config.yaml
dataset: "capsule endoscopy frames (Kvasir-Capsule)"
train_examples: 42238
horizontal_flip: false
method: "barlow_twins"
depths: [2, 2, 5, 2]
avg_pool_shortcut: true
projector_hidden: 1024
projector_out: 512
projector_hidden_layers: 1
Rows from block 3 of a small self-supervised image encoder, named by matrix and row number. Rows with one number belong to one channel. Each number is 128 + 32 x the weight over its row's rms, rounded and kept within 0 to 255. All counts start at 0. Numbers have three digits each.
After each channel's rows are labels from the 100 images, of 14848, where the channel reaches its highest value: "top examples" is what is common among them; "patch colour" is the nearest of a few named colours to the mean colour under the peak. Only what is clearly more common there than usual is listed. The data: capsule endoscopy frames (Kvasir-Capsule).
# convs0: first 3x3 conv (model.blocks.3.convs.0.weight, 112x112x3x3, each kernel summed), inputs 0-111
# convs1: second 3x3 conv (model.blocks.3.convs.1.weight, 112x112x3x3, transposed, each kernel summed), outputs 0-111

convs0.47:141103159161119076097156122139094145054129133227174139149154133126150113061160130145135162072116147190164149113115151123148165076091075066137162128101117110154128098104146109107157082153208129112129154075183122113181132129165111144143105056142111114115140148151101120148097123121112119098113124092151150081067123045148121114154109131154
convs1.47:136135154134114131129110087087086159161141149159128154206148198151142129103106132046096166178132164181114153181156169146104231130139115163105113136149125130106129149140130125099120167129122089102128084114134098178089123110130119124036112093179105137110168146089127101129157150083079124082154180140107096134198107153117167096127143089122
top examples: finding: angiectasia
patch colour: orange

convs0.49:135122160129095123077155139100141155120110122165161141150133116131088120145201204160086190116109164153130136191148171137121079114080136136116151095112133116117096134120112205173140110110099116143161163131197102197109139086147116145108156132205130128176162096160113089110119067136136112148164159110127104117144175076209066088110142143127
convs1.49:126103153122083118100151122203126153099038154064100065093129140133118175131155150131140141140088112129099128157173176098142075087101150147138212183118137148108078133129149152117154160125147098174106107138101142141085135150073076099096113130093107188152127156108162174104117166067127088134157151120136149175091112125076180134120147169164
top examples: finding: blood fresh
patch colour: orange

convs0.37:122109137149095125121164137126103134125135163186163142109103134221070176060107134112117116118163127109118143138121205177173094087110082087099153126150137111143146182134088171120132147161087089130142088107088106157127138137113089079079150125123147061134054117136125097153092082090057176108177144147133088127104156094132151195106128127145
convs1.37:078096157128111089152118077160094113111128100098103140101183143107060174103125153122103095144103129103174125164149118165149061084110130136153140125129182145127078128121130139179128159166136109136157094142124139099076066168085194121114113079155109135154131123118087203150149123098186097153150177104131152070133117151113162177150155142227
top examples: finding: ileocecal valve
patch colour: orange

convs0.85:147112116176208112171083121113113109077105155127114126094169117113110080118178174114103136167066110114079145222139109107130088113112156122155173154127124149115120131114169125111147095093148137119153149177154159121094084167106191175177117104107125078119124129111137144062085241118089142122173113160103111132110160100130094149101156144120
convs1.85:064138079147110188187129084143170153126139144122107108125141158097099132128131145137094117113188187158194176164134079117161084159111094126100116126141141132049076100118139137121150102140125152116148069174080117144115148210135127185140108111108101096111095131122116091088058090106125168137188187170148176098087118113122100149145128152146
top examples: finding: ileocecal valve
patch colour: black

convs0.15:175149111107125127130145104151123123141119180164110151150099163124071091116119119144168095120156141228103159088110151144103119123150097154109093093190113115134105099075144170099117122143080151114106135116133115141131169223181143115072036109132118135124097138125193147135135057183126106154135157122111090125138084034148096106127144152124
convs1.15:094163158118109155138111144073137140156100209113114080164133081127116089150134076097138157104088133034155149154087124083172062141117144132148108148137143110101062120122082124135091115067131166130166210167093058143115096123110161144108179141145134093177100185160105114129104125166138136118151116115131110207158130166108118109146127105118
top examples: finding: pylorus
patch colour: black

convs0.19:139156098081107165158059121152115149126144094118121112084078114125159093080126091149124068185149147124159138137147135105124173141229092119125116145070149200145181142125083076099129114156074077162122129116087121113114106117126118155072101149130166176101165178148107138092116192140074106115162070066138122152137158126155091126138108138116
convs1.19:123169117107153119093109117113124158127079115096130083074141141109132108095156105163130112165139077148115169150161144045135119133097092101127149125100123125082107102131140065162120100182143112118139138150105126116140059092135196108109117139146150135032094058180155133144095175187103130053068130104085106084153142141072155104112125080106
top examples: finding: ileocecal valve
patch colour: black

convs0.72:139090124143122160151152110193064071116202132123098098140135141095121111099167085117173187066142134091196082093101153142112148130081136107121111146156095124140093122098131144088114127109155178133123113210098154106129133154113154080144128128079137161062110115082156087153160052142112179150102181144175096140141116129160124137098150183099
convs1.72:129115116131147132088115129122145143132178107118091110118076144159072097091125134118161122151114134168065114103091174130096152130160153183138121102109122104119128100149081161125177117151118174164090082088131145126163083162124147038098146146161149092102120200128092132123174106192147107085035086166160104160164112069106108126150123177066
top examples: finding: foreign body
patch colour: orange

convs0.92:171131108141110184160176140122150142122150129124099129152094099122125116151143156136103115105121196156101108154095102132123155144130053162131162184152166148150141135168095143152158196142089206134096170109117178149122103184141087065183093124120073126148168136128137111066142217111113131062111116097081106146099110091117127136103158056132
convs1.92:109116100133114123072127153093089139130079179135157182152148140148156113146155129139176100097141128194170130093119115087086083161052089121096128130140107095106105085085155061096130154137084136155146133142124099113104105165138122107086178190171180086107105183120141135155061163101113201096155118088129155152109112114161088160152114057128
top examples: finding: ileocecal valve
patch colour: black

convs0.46:131141096127137089207128121167140138090100127173126124111129104130125079116157138113142139113149137181141117107138109115137137182148109122105098141142117150143144080114118110081175078144066132172117083062133133125062135146114106091132125134112142114171185132136144141128106255096109140107136127162128114151130162090148064083153105131129
convs1.46:114135125138159153194158061121102170130110129096097110135116136117123184147123129132112135125190132190167136171190087103168110127035072099183111123139047186127145080166134108157174137153114173149151128135137101146052056158184091164155106131109156138087140088162087141106098138096128164112111112139131126121134116157124136096080130139125
top examples: finding: ileocecal valve
patch colour: black