Weights of a small self-supervised image encoder.
Model: 6.39M parameters, 32-pixel images, arch resnet, norm batchnorm, widths [80, 112, 176, 256].
Rows from block 3 of a small self-supervised image encoder, named by matrix and row number. Rows with one number belong to one channel. Each number is 128 + 32 x the weight over its row's rms, rounded and kept within 0 to 255. All counts start at 0. Numbers have three digits each.
After each channel's rows are labels from the 100 images, of 14848, where the channel reaches its highest value: "strongest on" is what is common among them. Only what is clearly more common there than usual is listed. The data: capsule endoscopy frames (Kvasir-Capsule). In brackets: how many of the 100.
# convs0: first 3x3 conv (model.blocks.3.convs.0.weight, 112x112x3x3, each kernel summed), inputs 0-111
# convs1: second 3x3 conv (model.blocks.3.convs.1.weight, 112x112x3x3, transposed, each kernel summed), outputs 0-111

convs0.30:178147139134119115142152122216105141120207159134122080132149111125183139137120162173124201071060101134119148109141188151161154110047113092092130133121136122136112127065152109140070142134115187106131118048163129089106149116093121116109196118177147105177131128126138105088104153122145057106127121164126163165138148117134116160159119157170
convs1.30:092130157090135187114129159073141123115141114113118153100090131134174164114078087142142172167147110172106107135155107151187117164073102120151144141134163143103134144184089095129163080158104145192081185102110101191109166104151105040110133145159131113180129080114151149119179070153110229129137120148069135120165118108151115125138099142123
strongest on: finding: ileocecal valve (54)

convs0.60:132082178135133184119134119131112104165081173143098073122114100169081160171094122119153141148155080091115164100064127100172186145135060168143132140114120129118153156130124096161136111129102148158116162115144123116167141101126104112146147167113111161141098131103130123080117137148117123185191086150120111144149114006083092077056113151060
convs1.60:139132144141140151122092183112093098124111150122178100134099053106131109159129055140170167133060151142141068099118149106195178096111125126177111102165126151176080087183107145185121138148118087129131153087081082139181174053147189115134138188156151105138140145148115147104142121104105125140150120113137114197139112054121083130140114150116
strongest on: finding: ileocecal valve (26)

convs0.104:156112105145143135128160132173121088072090128149193050136057151179137118127125138152154121174086103153109134100175190117108144104099118109098107101110112080072141226133103177149087097115132053116128101178074082112089135095127113145080121169099161136076113147143104102089123130100152086073145108130121127115105114161122103098126166128169
convs1.104:169142127155092169121103102074146200101150180168125130174095073097127088144161091153121148087058135123123128168097138068153157173100121118150072101177136133115067090135130114194123160111169185147189207124140137164107163130120153150141143120134157107136102219102166104130094137138120146074141101150136144114133151161134166123123179104126
strongest on: finding: ileocecal valve (28)

convs0.38:108125066112091141035133119127158134144028098123093084103202085166124100132114130188134085142140156095172086125139128127161154124107096103144137180134146105120147122142147118062043099146118155171126069075152145091129113146082113113101067103125138133124121115128096137174078147131159146169159160069127137090114158126135117098126086154104
convs1.38:088140115144101127120157120093096097091187074152114167090079120154129128130174099111156121172101126141087129147123126142166182096157176129121136156155124082127098156081032159144093137137156133091159132152078156136124105124083141069115164188131131080132122089141074159101199056090119127134138082071135195130137095144135105097132074154111
strongest on: finding: foreign body (26)

convs0.102:133136084141124102138111103129097097117142178133120099130144101108090083175219121126128101192158155131141086149193130140124140102091097145116100115085107082120141181102094070135128113123177068071120085109059157150144152141114084124176129125089116099133134121142103115142110058122199147107154122180091124096168180101145049136125131134188
convs1.102:172105152084175173132154141131106146096168163119121064121085155132115090155204164087146103095085111121129144132138129077165140178153108118134110150171110152141150122103108107148123150126141099059123197120153139106168137095136141149115144209132136143111126154146193122077151161114115112157079111178127086176091127152167223138156080078086
strongest on: finding: pylorus (36)

convs0.3:118110146131121113147121142145147171069119131158124128120109106119119107139085099059158108159106185122135083093113130085071163104159079113114178178198100099104179089125173088117151092097107114103115132146062132165094129127161052136063101183094208135140131128141153158150138199137165111094101119121085082149105094113133137125150080114176
convs1.3:076137044111075141168106190077155132159152148146122116127114193094142064096057117080108193130121098144118064144105077098145169137106148143114120176193165130099123141139122152164170148121140083117147194126103165154116121132094061152091120139125139148127165082173154126113104156136098139113078158170141141138101144172112120100120141079098
strongest on: finding: ileocecal valve (34)