A small self-supervised image encoder, trained from scratch: 18100 steps, 42238 training examples.
Rows from block 7 of a small self-supervised image encoder, named by matrix and row number. Rows with one number belong to one channel. Each number is 128 + 24 x the weight over its row's rms, rounded and kept within 0 to 255. All counts start at 0. Numbers have three digits each. After the name is the row's rms in percent of the matrix's.
After each channel's rows are labels from the 100 images, of 14848, where the channel reaches its highest value: "strongest on" is what is common among them. Only what is clearly more common there than usual is listed. The data: capsule endoscopy frames (Kvasir-Capsule). In brackets: how many of the 100, against the usual share in percent.
# convs0: first 3x3 conv (model.blocks.7.convs.0.weight, 176x176x3x3, each kernel summed), inputs 59-117
# convs1: second 3x3 conv (model.blocks.7.convs.1.weight, 176x176x3x3, transposed, each kernel summed), outputs 59-117

convs0.58 088:115106109125142144090111155089135075120084139092105118104117099149133121132096125163112074172129125124155200113183103140188111119100158112127086096116170123110124126125159121150
convs1.58 104:138096100119120146065168128107132092155086167128125167161119130102143113152173125163142132125115147134136147132125143107143151154093121169156140145085128171146124119096139153135
strongest on: finding: reduced mucosal view (31 vs 6.2)

convs0.84 096:157137125091138166093126068134132130115128170117129150127084153076118167108108130146136142144111093097112119146110128126142141124127091112153135086135138102120104130134124183113
convs1.84 095:121119106130078111146090105144123126140137098170157084131138177128105128142125184148140137160108141101104094153130114169116122128107158157132151113130148093102145108127102165153
strongest on: finding: ileocecal valve (25 vs 8.8)

convs0.154 098:122141135110152148138070171130082109123119102162137163130133098094137105123164119124086163131095120080108158134111112158135164116119106114154126125112094130098130116128108152145
convs1.154 092:108138182136178127126107171130135116084145148104159106162140078141125153144126127158115127091114166111137129108094118137095142161076116106150186119104080156138139125122111160125
strongest on: finding: reduced mucosal view (38 vs 6.2); finding: ileocecal valve (38 vs 8.8)

convs0.101 089:168132097131143117092160161119099086119144149111101181147181132131091131146134133105136173104131131093090114119086154113119129129133142104148105132114093104112110121137107117126
convs1.101 105:151151109121143146151124139114130125087163127124095113145162120134122114153095164119148136146119065078144134172112073120143082091131157123111130127140159140198090095094115133111
strongest on: finding: angiectasia (36 vs 1.9)

convs0.23 097:129152088137115133145172117117125152099115146146104119098119109120111138118139170107138136148104135109106092119149169159103180099124094113167116100160101153133128140134141104131
convs1.23 098:129179128145132146153115127120108130108140159090111126149127123134128103175135138128134095149141169098110174148100162156158154139126085143132121168111144122120124116140115106087
strongest on: finding: ileocecal valve (37 vs 8.8)

convs0.43 094:143153100128153122155172108113161148101121151076154138127134134166131166166105110137083077177114109097148128158095120101126120125147145086084123107115132121168103125083113160142
convs1.43 098:132126120129109092107126114162119112087108127134122153114109160110086153119116123128133121125102133102171086136132140147093147110148119128115137114127131119137124170169099165195
strongest on: finding: ileocecal valve (25 vs 8.8)

convs0.127 106:186098096143117127124128130171147140102089098112132147164114142140153074134062136170095150115162163132099124098139074111130123123156152098116139099151091138107171127140115147090
convs1.127 109:122087153137112135121130105127142104117084173105123156093112172147116157156098148171172161145137105143127118150081105119127078140174142114104137126093126150138138119125184152091
strongest on: finding: angiectasia (25 vs 1.9)

convs0.162 104:120148116119134158183089143143113133139102110169094160128138136134098122174106069141108142155140134101123141076113093117111149092112137118154168129128114135149075132101111106143
convs1.162 108:115140114117077098100138095187072158147122112107150130100152119109149135086128089121138094131101100167122167128123147143110137206157123127132163151103101131136120134116130175123
strongest on: finding: angiectasia (25 vs 1.9)

convs0.89 091:147124108128159118075097144134111102164105109133102145172151106100119155130110120122098149108161115118138115129114110150120149082076114158166117121150160141111123137103146158102
convs1.89 102:102157160144145114095111144141124179125153153096111103100118105146173096116114127133134097186091138149137167140120115149122101133156119127158142111119114143157088152138117124130
strongest on: finding: ileocecal valve (33 vs 8.8)

convs0.82 093:126137133153138135127078132124139087128125127092178153146106104082127143083138144095075170133111135119119155172103109096149182135173121116141137133113155142103119130140119138100
convs1.82 101:139148105131116104140117104108116164172135090149144113146128177134067097126129119113164105124125112167126149129147116133154137141095131110145100103144109143132115134123144090100
strongest on: finding: ileocecal valve (27 vs 8.8)

convs0.73 100:097146158168158114083159115136113117137177176134083164143131142127149129138135122101107145127091113120145147184118126097103162105162111109113100149148146113125132117102107115095
convs1.73 100:123123118136125113155131133149131150157128115130163134146126119116153087155112132075154138140132172134140133149140137123107138091105139117095148134132168128135152159124113124127
strongest on: finding: ileocecal valve (53 vs 8.8)

convs0.117 110:138123157197085107128087117155142145129177133143136101122122129114117173110155101148145113120136132101101140104133122175149165117110107192138152117150105147101156121161109104117
convs1.117 098:148126091096114129118169133085125098165155130116092160136106125118122143157163118116139068118142192148167116122142113113129124112115140160117137155123109171143097116161126152130
strongest on: finding: pylorus (30 vs 3.4)

convs0.59 098:150126089125107112094102119121095119126169097143115153118090161121129151180137143187131109128112114112151118113151144130125112121126120133125116162120108117159138103118113156128
convs1.59 093:163106092117180122098121119151105147110161082114128118142151125152145150091161176137141103140128143155159137158123097150087121105139125149165151175099144103134074110129132113152
strongest on: finding: pylorus (27 vs 3.4)

convs0.112 113:116110117144122115140168112141172112092135096106098137110120131148115142173101142140122187119143128104127082116113148155117107131127123073072125114112145141126152122142119159103
convs1.112 101:096138117147142140120132159119155128115109148149103132117110138156093139109103145101088113148125127145098130110113104127147132115110132133114149100094139167102123079167145116114
strongest on: finding: blood fresh (46 vs 0.9)

convs0.90 101:178147131154151131141133140142081149117086127128085109142145108129167111158134140152104090150130109137113119073136087108116144146125125092143130113145132145156127129155072163145
convs1.90 107:158105139104104179139150166120125113126129174174118143144115100158130126100129123109122139130109106152158117108165124131137141143072106106090155127138126103106082135130112147154
strongest on: finding: ulcer (26 vs 1.6)