A small self-supervised image encoder, trained from scratch: activation relu.
Rows from block 3, named by matrix and row number. Rows with one number belong to one channel. Each number is 500 + 50 x the weight over its row's rms, rounded and kept within 0 to 999. All counts start at 0. Numbers have three digits each. After the name is the row's rms in percent of the matrix's.
# convs0: first 3x3 conv (model.blocks.3.convs.0.weight, 112x112x3x3), inputs 44-54, a 3x3 kernel for each
# convs1: second 3x3 conv (model.blocks.3.convs.1.weight, 112x112x3x3, transposed), outputs 44-54, a 3x3 kernel for each
convs0.33 092:499526496551596572463548473471497504424494528463462425461490455527553591545515526563498478549515511522511476507558523522573424546526487537519496559398506518543457513562531430546482475444469609430520526517537433525579484583634459459483525470435549364465585443524556551504505593539449454543419521487
convs1.33 097:489553526519463530425407404523539620534409506672484424439423490416488593625567497568496480463483542472529445455474536520420508492459464520485505554408510531591438440522531525534534499516461424488602491527484562489433512505445498540463501440497524440506426530564375480437533571444533466589521457562
convs0.34 098:489484432513501519532531498498544478494534473494543445518449450613537412503429570554554571487494509500459440445464481483421529471492529522579421439508478481429517419540503536658394475562497457473475465444556502552535512463520493546473600563442499518559461586509419455541505530488494523432444499460
convs1.34 102:494549513480453531488573577604517576567538476577530505450563573400497448510502481468440526522532598550474569519511516517471486417545472506480409608481557525514454482519521453385461543468544463605529461472564530451440482533498484581538468486514437499481512548517558453493558424535446493365483634467
convs0.35 092:524569467512343516478566429500547560547461551472536551605420505551528649460478569607530545535473474527535496570646606590584524486576425475424413468566429554426494535474503499588504523506494529495442563511561480558482483531558430431492460356480465495510530492485411472517544520549423576584496428503
convs1.35 097:495559501493515556487540487472465521486385483463406531411498596478552547507564487486577531499499660544427533498496463493469405470491490547537436487440544539416438476436391476514460506528544467589511485543409563545475496400557488527474511481588509451474499552503399543435534507521486458492526547471
convs0.36 110:536420452447484538502575441461510494589465604470470458462499525463570495499414489469427493558531516486504536577480483531519547450429464478589482501345476488555458555583527490453489366426489442530522590511407517476486464456430451476464472459583502471443464404483450526547549480487419514593522514449
convs1.36 105:446473575571509433408454569481544539499500507510521491569636580484470539546607629526476541516486538535543453512422503435490478436458464431464578508511449556474454459467593424482430428506498537462502486497463424511505600538443483563558499528491493547486515541544470510429477529518407477411496511431
convs0.37 096:464477530410492537516392472515443405507467516535494427470466454441480523523503507524564452494561431571537484518539444498443609449490501559546529524505485524493434530532505494405561516521479563456447536475523505446472466521614473410547550503484432627531439523581495400557614503483495524666508489466
convs1.37 099:467516482551506463541499486574527486531507481467515460525423504558486498494572585547464559487439490584542458435545479555517464566468455471446496550562480511579414528666539510495596528456502496570422478551592471480542444540559483537432510528459497438406563452401567462419478523598455447647522504326
convs0.38 103:396398496539490453510582529469474540487519545531464389470444578597509451482484540470536521495534525462548438560583494473528547546519427501491568470336455583628490577527514514506524468455476469399528503493498550490491541535462499494493379526544490533581486435489506555488523506494443493572494504449
convs1.38 101:568504509521531668495480499521441444499516550499516520440488525542521506496480459524478517522536505515519431449530521505516522580504537536510488523537516523520504498477486547503508490500470470495445369459469598471463481535558518493502430462516512497514434481520447433487481620497525522520426527544
convs0.39 121:493562462477395539529444458475557513481515449482480478529576528491550455428476575495541401552430508518444506545525528436455493506504512516494473559478509472468525430482561437522506524560495493519457538576498502505464531387484410537564505467499418500547553464553485539462515458444427487542573504459
convs1.39 108:452537522520548510459447529485547495571584534535455498537489497470502468405589480510438512456468502519453547512512497430514524518517443531417530387417546515448453589501512479567531490558515423498551536535557516571441477486538526497481480466496588495562454504582490531481468514453511510515379618434
convs0.40 107:490492547510549548552486451466552521529521435484559460578559497449530430590466465523416555464497553432537486488447540466487541589455517507451531528524537420588434486554467486530550467558486481486500447468476493477504411447514549498576468454545518597490569541519467515471485546458598519542440509451
convs1.40 096:506427572613509553580479519513460485518531470458454495533581453487537498481494551523528549583566566508489536514466469521512476460522468516468477422527453501485558529467523431558461520546464527518516437537587502535482534499462453492479555494481507503486386450559466491516489472497561456509462521406
convs0.41 098:410486458549514434461533493552499456455501530545477515523537606527430598447525497537536516469470508542501435496474484546489503511448545495583510458450512502451398515468461587537444445489459515490552510525512561522501507472492450468541455403455499485453436558443480536409553527600623413462464549486
convs1.41 102:549566375494525548454441476468505491499472526552500523553447540524511566543482520551486500516584539512555481395546486472463450545394428488571512444517421479483465512526566591477457516425546571474564552479417477499502463494529505476627505508563488621530547481544508501575557468442531645493512531497
convs0.42 104:499519424506487520550540442490477430604457590477496526423488532567537516518589602520505469532589538554541504484450535508459505483557446457575451475458494467521501485450555457500535541481511534400485393514611547592530531515527437518525474555387462437484492558511527499473449559507435480397503565567
convs1.42 106:557468507482526498492443446584508548556549466533447597470452518504622475652413480493424478507440495504595512464499506517472512502517528522475547564429567436555430486529460465466492646516540605501518402577603548485466496469530449453469507440495489528523539513460462503470412433558584529469630406554
convs0.43 109:525485444513493457424462475534484488512524481559513479484521448493469486451457576451450499465434521505526525519489543524535500519411520502450467582508439451543387506439494525453504451524452506521424636439501509397546486472515543479547451443442553471492530488442469558470579522503563360526472496518
convs1.43 100:457445514474561452474454553510476501473523581436474579455529469544495455556537516572428495512473490511476508465492514477460492483588473473523557408435455519458480477394500498465510505531497512552513504476463450520437513525491440435520443551532567532549604448493467544488388600482562647460391354523
convs0.44 097:536466553459517428435423529435466501542576525481542586522470486526439610570621504534492565473483554515496475481567475483432462559432411599534463520456454529431457455527568442505468496556598488517426439459376503465523528391380421417495489527513486459421462519393472451465413484551525521511418520450
convs1.44 095:498556509567488509489439540503514523551468576547602576426457414502461531536483586497471545535480497508541596518542506465512567516498563559512528503470568554501513508474484458425500475466520515554485558581542513530479474472454497557556523538559479420487568538444428526528475495497573465542428527567
convs0.45 095:507530550508476471453512496546465598480473491479487573428584545511590550491622568547493580517445526497436419548498406502442479580447491398458499485569512546510446469557549510584552452466437402481469489522518557550429445479461417486483501578593550545561563435536537441478459421472474532552413465556
convs1.45 098:475453445421448478501483567430540462528534498477451482432493506513407439464510445513473489453514462534568454453472476474494454593472435530530485480445533421488479428472487466452512486435549424593560585511537538499545497327504510356471518572443513485448522514505539510573573622566532452536415512462
convs0.46 106:517512475487490480449447545534541503477449504505473486494519535479426496468464499491539528408382489528488488545529526487484513502491488566482531502513443571500463523479529452481528517469462495482546525553536489488504443511499474635489545516467545519461594508471441521524483428419414488396582517522
convs1.46 124:543468522395408456470504529511528504429426472505499524527480499609424494503598565438426517511536520462524503518526482446510498503460537454428501620607499426525479516506521415341436503447521465574547551589555472460498446432551618382516513533503480502530584467513530462495574484515378366455547460546