{"image_size": 32, "horizontal_flip": false, "stem": "single", "avg_pool_shortcut": true, "eps": 1e-08, "precondition_frequency": 50, "one_sided": false, "lr_schedule": "step", "warmup_steps": 1810}
Rows from block 4 of a small self-supervised image encoder, named by matrix and row number. Rows with one number belong to one channel. Each number is 128 + 24 x the weight over its row's rms, rounded and kept within 0 to 255. All counts start at 0. Numbers have three digits each.
After each channel's rows are labels from the 100 images, of 14848, where the channel reaches its highest value: "top examples" is what is common among them. Only what is clearly more common there than usual is listed. The data: capsule endoscopy frames (Kvasir-Capsule).
# convs0: first 3x3 conv, stride 2 (model.blocks.4.convs.0.weight, 176x112x3x3, each kernel summed), inputs 0-111
# convs1: second 3x3 conv (model.blocks.4.convs.1.weight, 176x176x3x3, transposed, each kernel summed), outputs 0-87

convs0.15:101149140125112153110117107119108088150082127123126132096154121139110102120091121143158094125138166181136121105113127105119172112161133155174172104122100119131121109113142163116110127140112147167180179130098141091098117130156188115117119147115135143105138118067147139120098080128120126138118106126159151156086142151113100107116139127133
convs1.15:152072166123155122072116118105117130109082090134139109133095109151149114121130117131141125087128152085111137083075143141134156128114094123123115076176128145109155103143133169139108136146142135101126140129140123103165124131108123178167143113137093162149142166133124
top examples: finding: ileocecal valve

convs0.61:162100129130119153118118115122090112154111148084167132095146118111111084118137101153161138135131172141141181092118142132109149110124142135144156121129118109095105103100139103110121127161104184104096111106095073122118080125145148132142098136126105159124151132150168142138129120120188099125113121114100103157111117105091128096180119154147
convs1.61:105112154146140174165108128129157105127086087146130114149091122144082113110124153113103154134093171092110112091137147100113104122176127134139161146131117131130155104128112110128142141138118109113154152108112108102124093099083145148104119160097122109167142116164146
top examples: finding: ileocecal valve

convs0.111:153133141139127136117166137124134137102096161136108135116133112190137131113114089134147145150094116147147107148148098162120148111162116173114141122133169140142136129133103180103103140138105114146143134112150148145088113107119130107134135168150167120132113117093135128111106094105081073142098048140126121114109147160063144105113126126104
convs1.111:135100143142117123177130156153109124128124114127138141105117056162140146085189153161117114129168124154095120148155180136122130141096117154135130121121128144128149121143185105096133117124135119094092176149123085135096114131143138090191112126148140155148162152146163
top examples: finding: ileocecal valve

convs0.155:110120142176147127172142134149119163133123089112075121134115124114122108129146114081107124109104119141133133106135120131144162175105129177096168098144156153123158133131122114093167118130132165114162168135124136065095171131116087134139105180140087120135141126142130098113133099130142132098153129093151133181146118127122106111095155104130
convs1.155:154129128141109116161106086114166087095122123141129086133153097126122111130127106088124147134126125146140113125138131177121129113147120144084125116135147121146114138156155126120077134124159159125156114174139143149160135147140120158119124106166122150116112158114135
top examples: finding: pylorus

convs0.56:161133128134141117106159088143120089122101148138111136141126121078124135117105114147110098159093142088096166126149140206087103113127123088109123142117097121131108148105154087142109152136106127140115116134168122157135120151104142145121095118151118120166081092156083129150108148134143106121099118162105129071113119123155170128159153139128
convs1.56:125088111126130107140114139142147153090136111110114111118176115154095143161105144128149140117127095154144128100120113123135104122128108110137152133172148108164119107107082115161176130096166086150156111099154112145131107153121153142107132156078126108156128137131087
top examples: finding: ileocecal valve

convs0.128:122143100133159139154116125129123113117123152127104111156136152094151131099144150155173132137114108101104161147141110104150078122139161134147165073184107199121135152152122142119140107102132086114125103156119090099139145113142160141136102099158127149114069121082159092094149124147149118144158134113114113152123096114109109115131092124129
convs1.128:092126151134098115143167121148135125099141088099148162139087143104140138170136116142124156135122104167134106150155100064160174117137186100098096105106110094129101127097141113138148092099086134090142128149110119146136087140123175118119151130169111121121147141138099
top examples: finding: angiectasia

convs0.83:100089133127141135138134077144149153153104162126160133114095104141137104120122110114185159116130140163114105132085138146114111102106107141104091113130063103120144107116163091178123132104131121173109080105137128160144106128099125087131095084089146121119110086126102157119145120130120106142141129134131104161136111117117092101168133111152
convs1.83:123134178134132168100142167146082160118116173093099100153115122136136157137115125131130184081083147159148141104143113090094120098159144186140122128102104110095110119133117133131089125186175107140139152126138152098102155149149114121120142154146101149119084112129163
top examples: finding: lymphangiectasia

convs0.123:100109100146132079098105069151177138102130161123118107157140158154120146169146129136147104122151147146107138156120113148126112114111149124104133109097137131162163187137107137182112105116118099122165176129152152135125135130130166069128103142107112098146130085103136147096108120149089108103118138092109130118137152118107140097092142132132
convs1.123:127153077117131108121156152137121146132151136105110119122114195130111098139131118119128161156153105154124154169185143153107168139081073150106098135129146100135148104164174098134117146097101141103121104109167143108140095155178109152119125096166111151120122125126117
top examples: finding: angiectasia

convs0.49:101108122147117128136074161125145153121116132153109114158137180115122104141126119139169142092139142111095146129105125160110136121083154115098117120096158147104127164145083105085149120150130130140138129126118129149085148119130141148110158149133162156060121160098092121129111151129111138078152090154106135097130118162102096101185108124135
convs1.49:105166156125153138166132119134110140120129107125152155123099121105116095104135161114097151133115157140088108126127168135128138117126125131116132134155097105091135115109065129104113132154101125082085149168180111109098161124136154119118162102107126112175102123144110
top examples: finding: ileocecal valve

convs0.157:145105152128077112136120122115099107116132134116110106147097141121182111138183090102088155123121126147145130150127145147123116114121117108114113113133189105144217130170154114114118137104153107128120118114117138143176106130105084154162115152138181144114130126157140140078143133126110150134162120101107140093142144130137126109160114152090
convs1.157:109117140140128070119156119140132202090146144154145151106161137134141162125097130129153145094119110115139117116088134133120127150150124085112130141095122131135164125121180108136127156135099124092105108157139160122116122082109138138189144118109137086163133124156108
top examples: finding: ileocecal valve

convs0.46:139162143168111108146130107106107108118161099141151141162099172123124087154166116107104079126096135132106154168134139130124175153132110084111137117161125093179139164152140088142106098160156105118132122089120100159099111140112126101150144164098127117124162119131159151102110122188147148136130168135135142133148123091107112128125152135117
convs1.46:108117107126150117161125096088092129152157129099121112166115113139129106134139115109090172125087131118147136148103189115135126175100153127131147093159106122098128123116105137147119139148114118101112090181147113132098160112095122111111114133151085088159134131104133
top examples: finding: ileocecal valve

convs0.4:154182111152131140131153154181116127104172139132153115157111081134163114115142093149119095111134133103113133144119148177099103122097149124137146114136094118144132130113126123143108144139148104101072109128143129141105191147125142173090080094130138114154070159096093102093134122108118122111123137130108137133118112113148127107109128153177
convs1.4:154136136142122105139109163168166115109132095140124157114099101151160158136104140124101118168137109176100133124141098093107121118152137104136097113132173137130094149150092148144174171143190140151184122121133119139122125100103158104113146122094091127126151165149160
top examples: finding: reduced mucosal view

convs0.110:107143161137112146117116104115117118123137167128129126165103134155139135126122148149111108115127103114145139086093151107119105107144160128093175159134137132180168225124117105110138115114119131111151118126146151099143134136060126158159104123114151133130103169151130116148123100110160110150142096096140138117114100159117183101103158134118
convs1.110:111106163125084131103066096123136158112132135144151124124134156107142155109115144133110119111122141145100119138098109138112137126135133127115125079119132123170187122132144127094148133130101120137128190133139136136157097050115158093140135097118197079152174140168055
top examples: finding: ileocecal valve

convs0.153:129109137139140188153150125107108164104157177173161107128103120099147131132165041120144139147115120141105136159119119136125117122138132158153125079144111140132128132128152140127108129123105154103099130128121116098135126117138132166132092144117109148103118164112114091106191093119111132129094118126134103132097140146107087194172134138124
convs1.153:170132139138168130095121138142155112158144126078123167123148131145113191140141165138105137141125112134099144077128142098121151150109143151111138111165115182136163139109147097156128127118125153120151161095152136144127141145127120107119118129109128148091110115127116
top examples: finding: ileocecal valve

convs0.161:105114138152147151168165127091082130185155104138154130103131133108148103152125082121130111151127128099155138133105111124174110151087120128102166101158122097133135144161119145156087118107148108140138112142137130099137067101152161159130148129124146134118142085133133120117136136108125164113147104082148154146085136082103089134173133146143
convs1.161:138101127114116143138202146177099158129162090113116129150165132106119164119131115144117135153123121158116121126135083127158158156108174118086131118151111091162132146106152089126154117153136109163143128136125081119137145145132118118153186101128143114105109127099105
top examples: finding: ileocecal valve

convs0.72:145148118131125161162145093156103118154156151159110119105139106134089136193142130144118095132193114126139071105063130135080108130106104107136110099123128148134101121131158149100148142141106172126134118148163128143087124146142096124145103112119155124100133142100123086135105151149101154130133098101130158120094116109149092155133128150153
convs1.72:141145151122099119111138127143105117077110152198106098157134168154118110143143139096134105159114145173106139141127125129154144160112116115107124134120108124182097150145156103129145123106152129130097133112095131103131125134136101096112142150113108122173145147152136
top examples: finding: ulcer

convs0.116:170134126123109135168139105100131153118102166127117111137148115136136149137093117165119124104154163121129115145121104130100126165092105105094109128127089142139118174129142120171162167146085166099112164127144159183133142153131105099099121094127129131144071116161132075126115155103094113119084153117127146135128133080142096113155145151131
convs1.116:151114144155083156106153110146138144118133108155130135126109218157158162121155083162156088143113136132115125154076126168122129154112114147107145144166127119151152123099136157145094138090157123143148087133132161114166127132150129089135128121128111168111138176116101
top examples: finding: ulcer